A small class-conditioned image flow-matching model, trained from scratch.
Training: adamw at rate 0.00083, batches of 256.
Rows from block 3, named by matrix and row number. Rows with one number belong to one attention dimension. Each number is 500 + 40 x the weight over the matrix's rms, rounded and kept within 0 to 999. All counts start at 0. Numbers have three digits each.
# v: attention query, key and value (stacked) (model.blocks.3.attn.qkv.weight, 1152x384, the v third), inputs 192-383
# proj: attention output (model.blocks.3.attn.proj.weight, 384x384, transposed), outputs 192-383
v.136:465526529485520548462492490469469497482509598518302504489387508515560540541525508419542554565480464419504536551520548525526430502481494501522520504409486565438520463469506503524518476482524536536481514470464501601468510528490506469564472502430542486473518473517488511518503537483468520498528511512494558475491516521458463512430489450519344453489497471458485484475520466463508536483431447518498559478471510509450506470583450533500504473548437441487481588516517464484433538465556482497569504525516500528473477425520489491487537511527511593533519496481452481482496508487451515514
proj.136:496450496463561489493515507548549487506438456501492490516479443584482510447513520530490531525461421418428482461502431488481560481483504450517592580400548503445480546496493438506549512477486498512533520475452476412408463531500447463449528454555454508485530505510498508473478534508510483529524486483541493550517460503502524513504490548494567476477502548555480543486524493413511529466526561467575531491512473498461466535333508395515507501529427470500497461492457511515542511495523548480509502489489513484549511513504452490474524519549508445475440481462373539489520506541431595503
v.137:454498517492505470467472511480548486546514434520581504463425552466533496500543546480478565454478495478497462526510596435500502574491570530505467488526463579503541565535495500511509506530542516491491510451540514450507506554527531516527496454474446502611559520498516523501522558517502487497550486529530504517455461455505496475530470581505581481481470513481473491471481507472553512484515491429458575471461469540550566538437498496521515502463447508506464484471473529532496500488502452535488466538496496505522519480475541560406497504453470480529512450516479565454466480493528497484
proj.137:503510498510461547537514509475472600491506483545563485472459523470531492479501471486479538460498439497557537513465507536497498520508446452528547497539545468511544478475548486521540594487488512516494548465467516507455558548545464528444533515578502541456479499492533485500499488534471530518473459518514514505425520541484480468453500455485381511496533501576522455539553481551524493496505535525515559545499499452473511457579541480497509476507512551505537528509546531531495487513514457497545470492486461489463532489483507510521506489561486542553497560530449489479500525483504433493
v.138:516499418501511522497536526534374502527506466499393516537510497512504494517556446498418507488511458529461524467495545476455569451502488491487467452543579527479441488517519500484502560483502502474494413528522519267518536487513417502423487529570521509399509482438532488453511476491532485512450480499481465470590561518489508498486479457539493526503494510560460507511527497443498465494486462550576403567524505520496448451568498541482482496434460537502490608538469487532475501518506502531494524454514553465492546492489475519527447522526519492493472519476492507485499545470522485533
proj.138:510531560513488422533508606537458438529485532499455491457533489502516496502443571386546446514493536602586504535460569528536460527524493508476449548546457405485429508516473496475471394466470483401549417602549479651516538491491568512500506478466447468553469556521485513504516495492482502536491460494481465471548442564479513500523513560535620518468554509427516544473471535519501507467488541490532397425496501458490543563487418524491498593514575453475506441447510518503492458442441557505475496521409433471511500536553525533484495453451540593416449548485543514483461552467578535463
v.139:540540482538466515470564497439416495564509420441688524558600514599475442549469488525470498550547411472505550486501488508507542418483500536507418497502591468416390510482540530514554502489545515479456548471481466395380488483456456537451523455512459482383426548490482477466500503522496483526459449501466480522560502502498531491464500464473579533473518535573529510488529477478540463459524454514537442546511498472521601528498480548513440482478548565538509494486494495521501491509465511490478531507557536491454545435432482479468434491474521506500483515461575454497461501528440467471
proj.139:489459508531499427479507553489476471485488495498494559542499555540510506523501489437575503520488570524593484514548546458496455469522510498480513419534443465522418515449481621530471482486520484464462540479520509571488535517484585501523436525394545492555452453485478552496517480470493478498464507490498461495514499486451528490575508561450591502479601475436481488505507465482507512499532527487400435495512496537535462505591420503498510527480564464466518474477506519451429540488455586487493515462390506536503527506477562489575480451440471543356532550482604538476483501527456354475
v.140:479512556533469543513520556507441457522516582509315531524454460466513490494508490473518487559507464389522513494514562503453431497548526551549530481494561540496526478500515475534500649514445452504538516524436455554513473545500422523500467507460489467449528451553493549530452492519482484473532506475506554480590428513540467548418432496457365506463560461458479470530505487505520539535482552443517490516410511477475388509517486529497511482458431442547505579520532512461493598447503504504497472532434518502513506470511527453519513482512513522517536529496502538504529506466541507519
proj.140:497470496468493497471480549513577539444489474474494498486442481574503484490506521548408497569496468391471527503464474526533498512533493467517575586496454450472468483537510369464476416484531555563542512528497540424387497521506558525475575484560449535499491553527463506517502505510504484519526440473489483473596559464457476512537535556450478495507460543535478495465491453495493562538568440545546458475598477524488559504380522530491465547485465451483480460467495527511496514517477544462489495460506484467512448508501510447466479477545570528548453479549387481509483473513502562517
v.141:481517488518459536524489492486570491467516566440387516562527497469433465467521523548482503505522519510477489530515462594490441503494511517459522462508559533532499498464517531482527547484518444457506555518534516524511467521493500497447505507552466483427462428511500538530537505467494520550458477563491512474545534490516474430577472487538446525459517516542501481512499524502498515442487432453571512476530508512478454512516524500514553530504630510476572555517521497503482535522486514483489474472479541488555551515494500453544545514498523458520489469490573453470534457444521506482
proj.141:500479430517507476531530471483529415551509556473471465451461512491463482528489486463442535531491560547474541507562564463476490510514499488560501550489384511504398492476471518449463435516514493458519550573489489532538491515485516474498484491477501442463437528502504523511495453507499450512469482532454494472512461456521535471479538531526488522542452521478464454511478536453524526425467531523564517511492507528510512512378468565477542516480481511469529450502537508520501521432464543499507489517572515504470464540514477493503476544478518459497482554492530551492496501463492558495
v.142:482481492508520526454478584467351497474520592533463477468422516502543522507469575465496457537512444477519486511475511515425466504478504500544454504462566489474516482502491496538481395488475512483511552519492452445456543439489482506455474567499480482496490506529514497506475526495483439459527493496516497475512500595494541467507465467558419473452504482527504505490496441469513497513463519489545536523564497496495474544503495498496542462504436474506510540539473522500463470483523433536520478457551535558490487507515460530497465499552500511471526497501544471470503511520465495588
proj.142:534503511458499519481528621517458505510563421584513519442467503587491492464514489536602471451495467516567507483502384508546541482505489499468561515483480443524389484464528480494557551468530471510516536540499510500472531439511442492542538471498502494459561535546513492475490477454514558469497495498513479538498483475450467433507507613551545486503551498537467483464482543478498480531492496504478475450479484465492561474503548403505531545537455440498523508462523529506578475467524566529464433505412454497505532511498474511479556510517523509452482464504481478548469483525528485471