{
  "model": "class-conditioned image flow-matching model",
  "targets": ["finding"],
  "experts_per_token": 1,
  "shared_expert": false,
  "patch_size": [8, 8],
  "eps": 1e-06
}
Rows from block 2 of a small class-conditioned image flow-matching model, named by matrix and row number. Rows with one number belong to one neuron. Each number is 128 + 24 x the weight over its row's rms, rounded and kept within 0 to 255. All counts start at 0. Numbers have three digits each.
After each neuron's rows are labels from the 100 images, of 14848 (inputs lightly noised), where the neuron reaches its largest size: "patch colour" is the nearest of a few named colours to the mean colour under the peak. Only what is clearly more common there than usual is listed. The data: capsule endoscopy frames (Kvasir-Capsule).
# gate: MLP gate (model.blocks.2.mlp.gate.weight, 1152x384), inputs 110-164
# fc1: MLP up (model.blocks.2.mlp.fc1.weight, 1152x384), inputs 110-164
# fc2: MLP down (model.blocks.2.mlp.fc2.weight, 384x1152, transposed), outputs 110-164

gate.305:140167122117147099128142133113126143124124126135121159137126147150136099139165148127100137138149112095137049159147093103100159123093113120065119144120125148095120120
fc1.305:123101129132129180151106147120134096125149126095189118160136111112104170150116190146141140108084184100144133148141137133145163107130103127098136158116134097119119120
fc2.305:125105160158135142079110085146144119147150126113120181152180132149123108130116104131103142099133132149117118158090140140101137143147128112155134143144131123120135099
patch colour: orange

gate.155:097170131071101113149170135101106120156164126152154125168124101111127109120121095094116098121113114128121154102117110146154116134140167148125148117159112132162135146
fc1.155:159165135124103125119136139086089098150105126121126138147090092120147085103138105117140144124134108143111169111157116139127099138130155133131152116143138132106093123
fc2.155:119146114067139131150070103103122161136144141103137101143153131103145167133143131132073182157151093113099093103148124130139113124161090097137091095130119127123114125
patch colour: black

gate.608:116076110113128088135141116106113119128152161135127115151126121098144089115159119116101092096115075111108133116133101153148114112112153103115170121176096170076124123
fc1.608:143093093113132122110109097114106099150119140185091148147129153126136041108161154133140144112132094093131154131153192110165103129143149135126101121127128137091131133
fc2.608:120152143117140152138111113114148167077136092143156109123104123109138166147128114146102131098151106108150133141123078139136123111123132102130140126133150126160125125
patch colour: black

gate.672:107100109093116117112140126126120110117108135146122148116122155100129177145150163133155122142142178117129111124137125132134139165095137152144136140128139074140161116
fc1.672:131145131119094104123115157118107121145138125139111105131145152123076132147117136123136128134113124135137131077085123114121131147133145113144113113122137150111115096
fc2.672:123141098083141156108092131086115112074114124110134155122147137129120169108122140134146126171120128158120110097213128101154117143108112114095088105115106147088140138
patch colour: black

gate.710:097135146134115151135173124147127137118157129140109120127121105138114136155118122148107139145142120151132097107099119143111119137151126167099144127154129149109103116
fc1.710:110121140133114150112171145148124138110148114134100099141110146116119133098128107129128140144163104152123155103054128130125108112148143156119119141137089145068113137
fc2.710:143116107116161156130126152113131124100134149124130170152149122129191137115120133141132131150114130141148118098164081144130120149102130143113113148124096157131159103
patch colour: orange

gate.75:124162088107140143131152149111111077112155133136160122119116131112188159104141128120138144103165145109163071126113094116116111137097149074135146122164119097117146145
fc1.75:129116104116141159152131131176147132084129157138138119110134095139139122136114110141101139139126133115115137122106086161097120122147128078141103119135099129158106151
fc2.75:141122091129115113112159113114112131138148086142125132142106137120144112090130088136187116149165189122101130156109143150132128121166110119125097116130135128120114147
patch colour: orange

gate.230:120128123093080099132155162164142121134141169149108111165155119116146078117113143090130112092111083104112102092130080129124122126118158152161139100143140163098122135
fc1.230:132145140147110137123124143132114130157149120132233134178148144137113146116107136136141099122136111127111140166189129128150114150137093091112166101147137159083142139
fc2.230:129159116137169104117154133132131145128145151116077114149157139115154154141131127145125142116156128138143112164115053119126142160109128153148092133104129117167122121
patch colour: grey

gate.365:133130099122088109110119139124129131112144144162112135160127110103144140130116175142143136116110165128123135146118161144102138122105133154116124133135133117134106146
fc1.365:118160138141148131147121143099100126088156081124121126134127161130133158091122157114185194137112132100150132145169108114111148125122138130091119115127137118099159091
fc2.365:153104082112142133170114125100130100132114127130156079103151127114120105169116122121117140114133110097122160174118140090149078125120116118148125097115096154123118160
patch colour: black

gate.79:091149155105122104116149144088125074120102153113107174111142152109125138157100132160104167118134118148154101110188122138117104145133141128211100139163122162126153092
fc1.79:118107083165096117161147117129103160106151122126119110079110115111078121111158144123116154121140160106162121139127154150097109105111120082104122114127100122087170129
fc2.79:194151165135125108137104137137110100134180098131145139118116140135123142128147133092138186142100125132123143111147109173146169097116140130127120159141122129106122112
patch colour: grey

gate.429:111130138143091104157149150120155107085087136120105152125113133095140147129102109118107100144110121103176097135155104157136109116111169150182131122121114111116081110
fc1.429:114110121174104108116093155100130089136107132122103137146128146097149106141132173119131122127125160131138121174101114143130139126111126095110152149146128123165115130
fc2.429:128170112088155112133118127103119131164153161109144137145125137133174158100130101130146140091144125152122127109151149119167124142147153131094151150133118107133119122
patch colour: grey

gate.306:111153109113142101136093112133131115137114139139090139133130110130144128128138142145120087115137156145129126125090183120145151125133133138086144117118144109150143113
fc1.306:085146105087140099147092140179151111134108146126088104106144153136160145107142132092145116102119139123165111131147128099143126093138149117075129118123107135161123132
fc2.306:135141097176147107113183098149111085081132099125119122143118089144170149111128136133151112145159097105101110179102140119116121126166150140150139122118133157099097144
patch colour: orange

gate.486:144129064106107114124135122162132133090135121154082154098151121128170117125149079116099130106108080158137123102107119140106123112158130186134113145151122123126114109
fc1.486:132139100107124129149160122195139116104140109128120147099121119136157142106132105106106098114127073112169115112156111125140139132117131133102138141113156124165139132
fc2.486:132108147175135146136094142127135173100123143115119152115107148106135115100131142131109144130124150143115128131131137101144166138128113182101150152115163134105148122
patch colour: orange; grey

gate.694:114096093083129108122114138134115110159112135134123089142138151129152157139135151096131127113112168107136155091196089116165148146123123111109149117155112136116130124
fc1.694:135127149131094144105148093157156103136124130117100137143143100114075130136131175137136149089095082133119108119114151145117123169150132117135135151157156164102110168
fc2.694:138152189122111088130104125161118136124122118131091160132122072103162065140130135153085120118133117093113120107125138131159135128133110125146128127101115125096125147
patch colour: orange; grey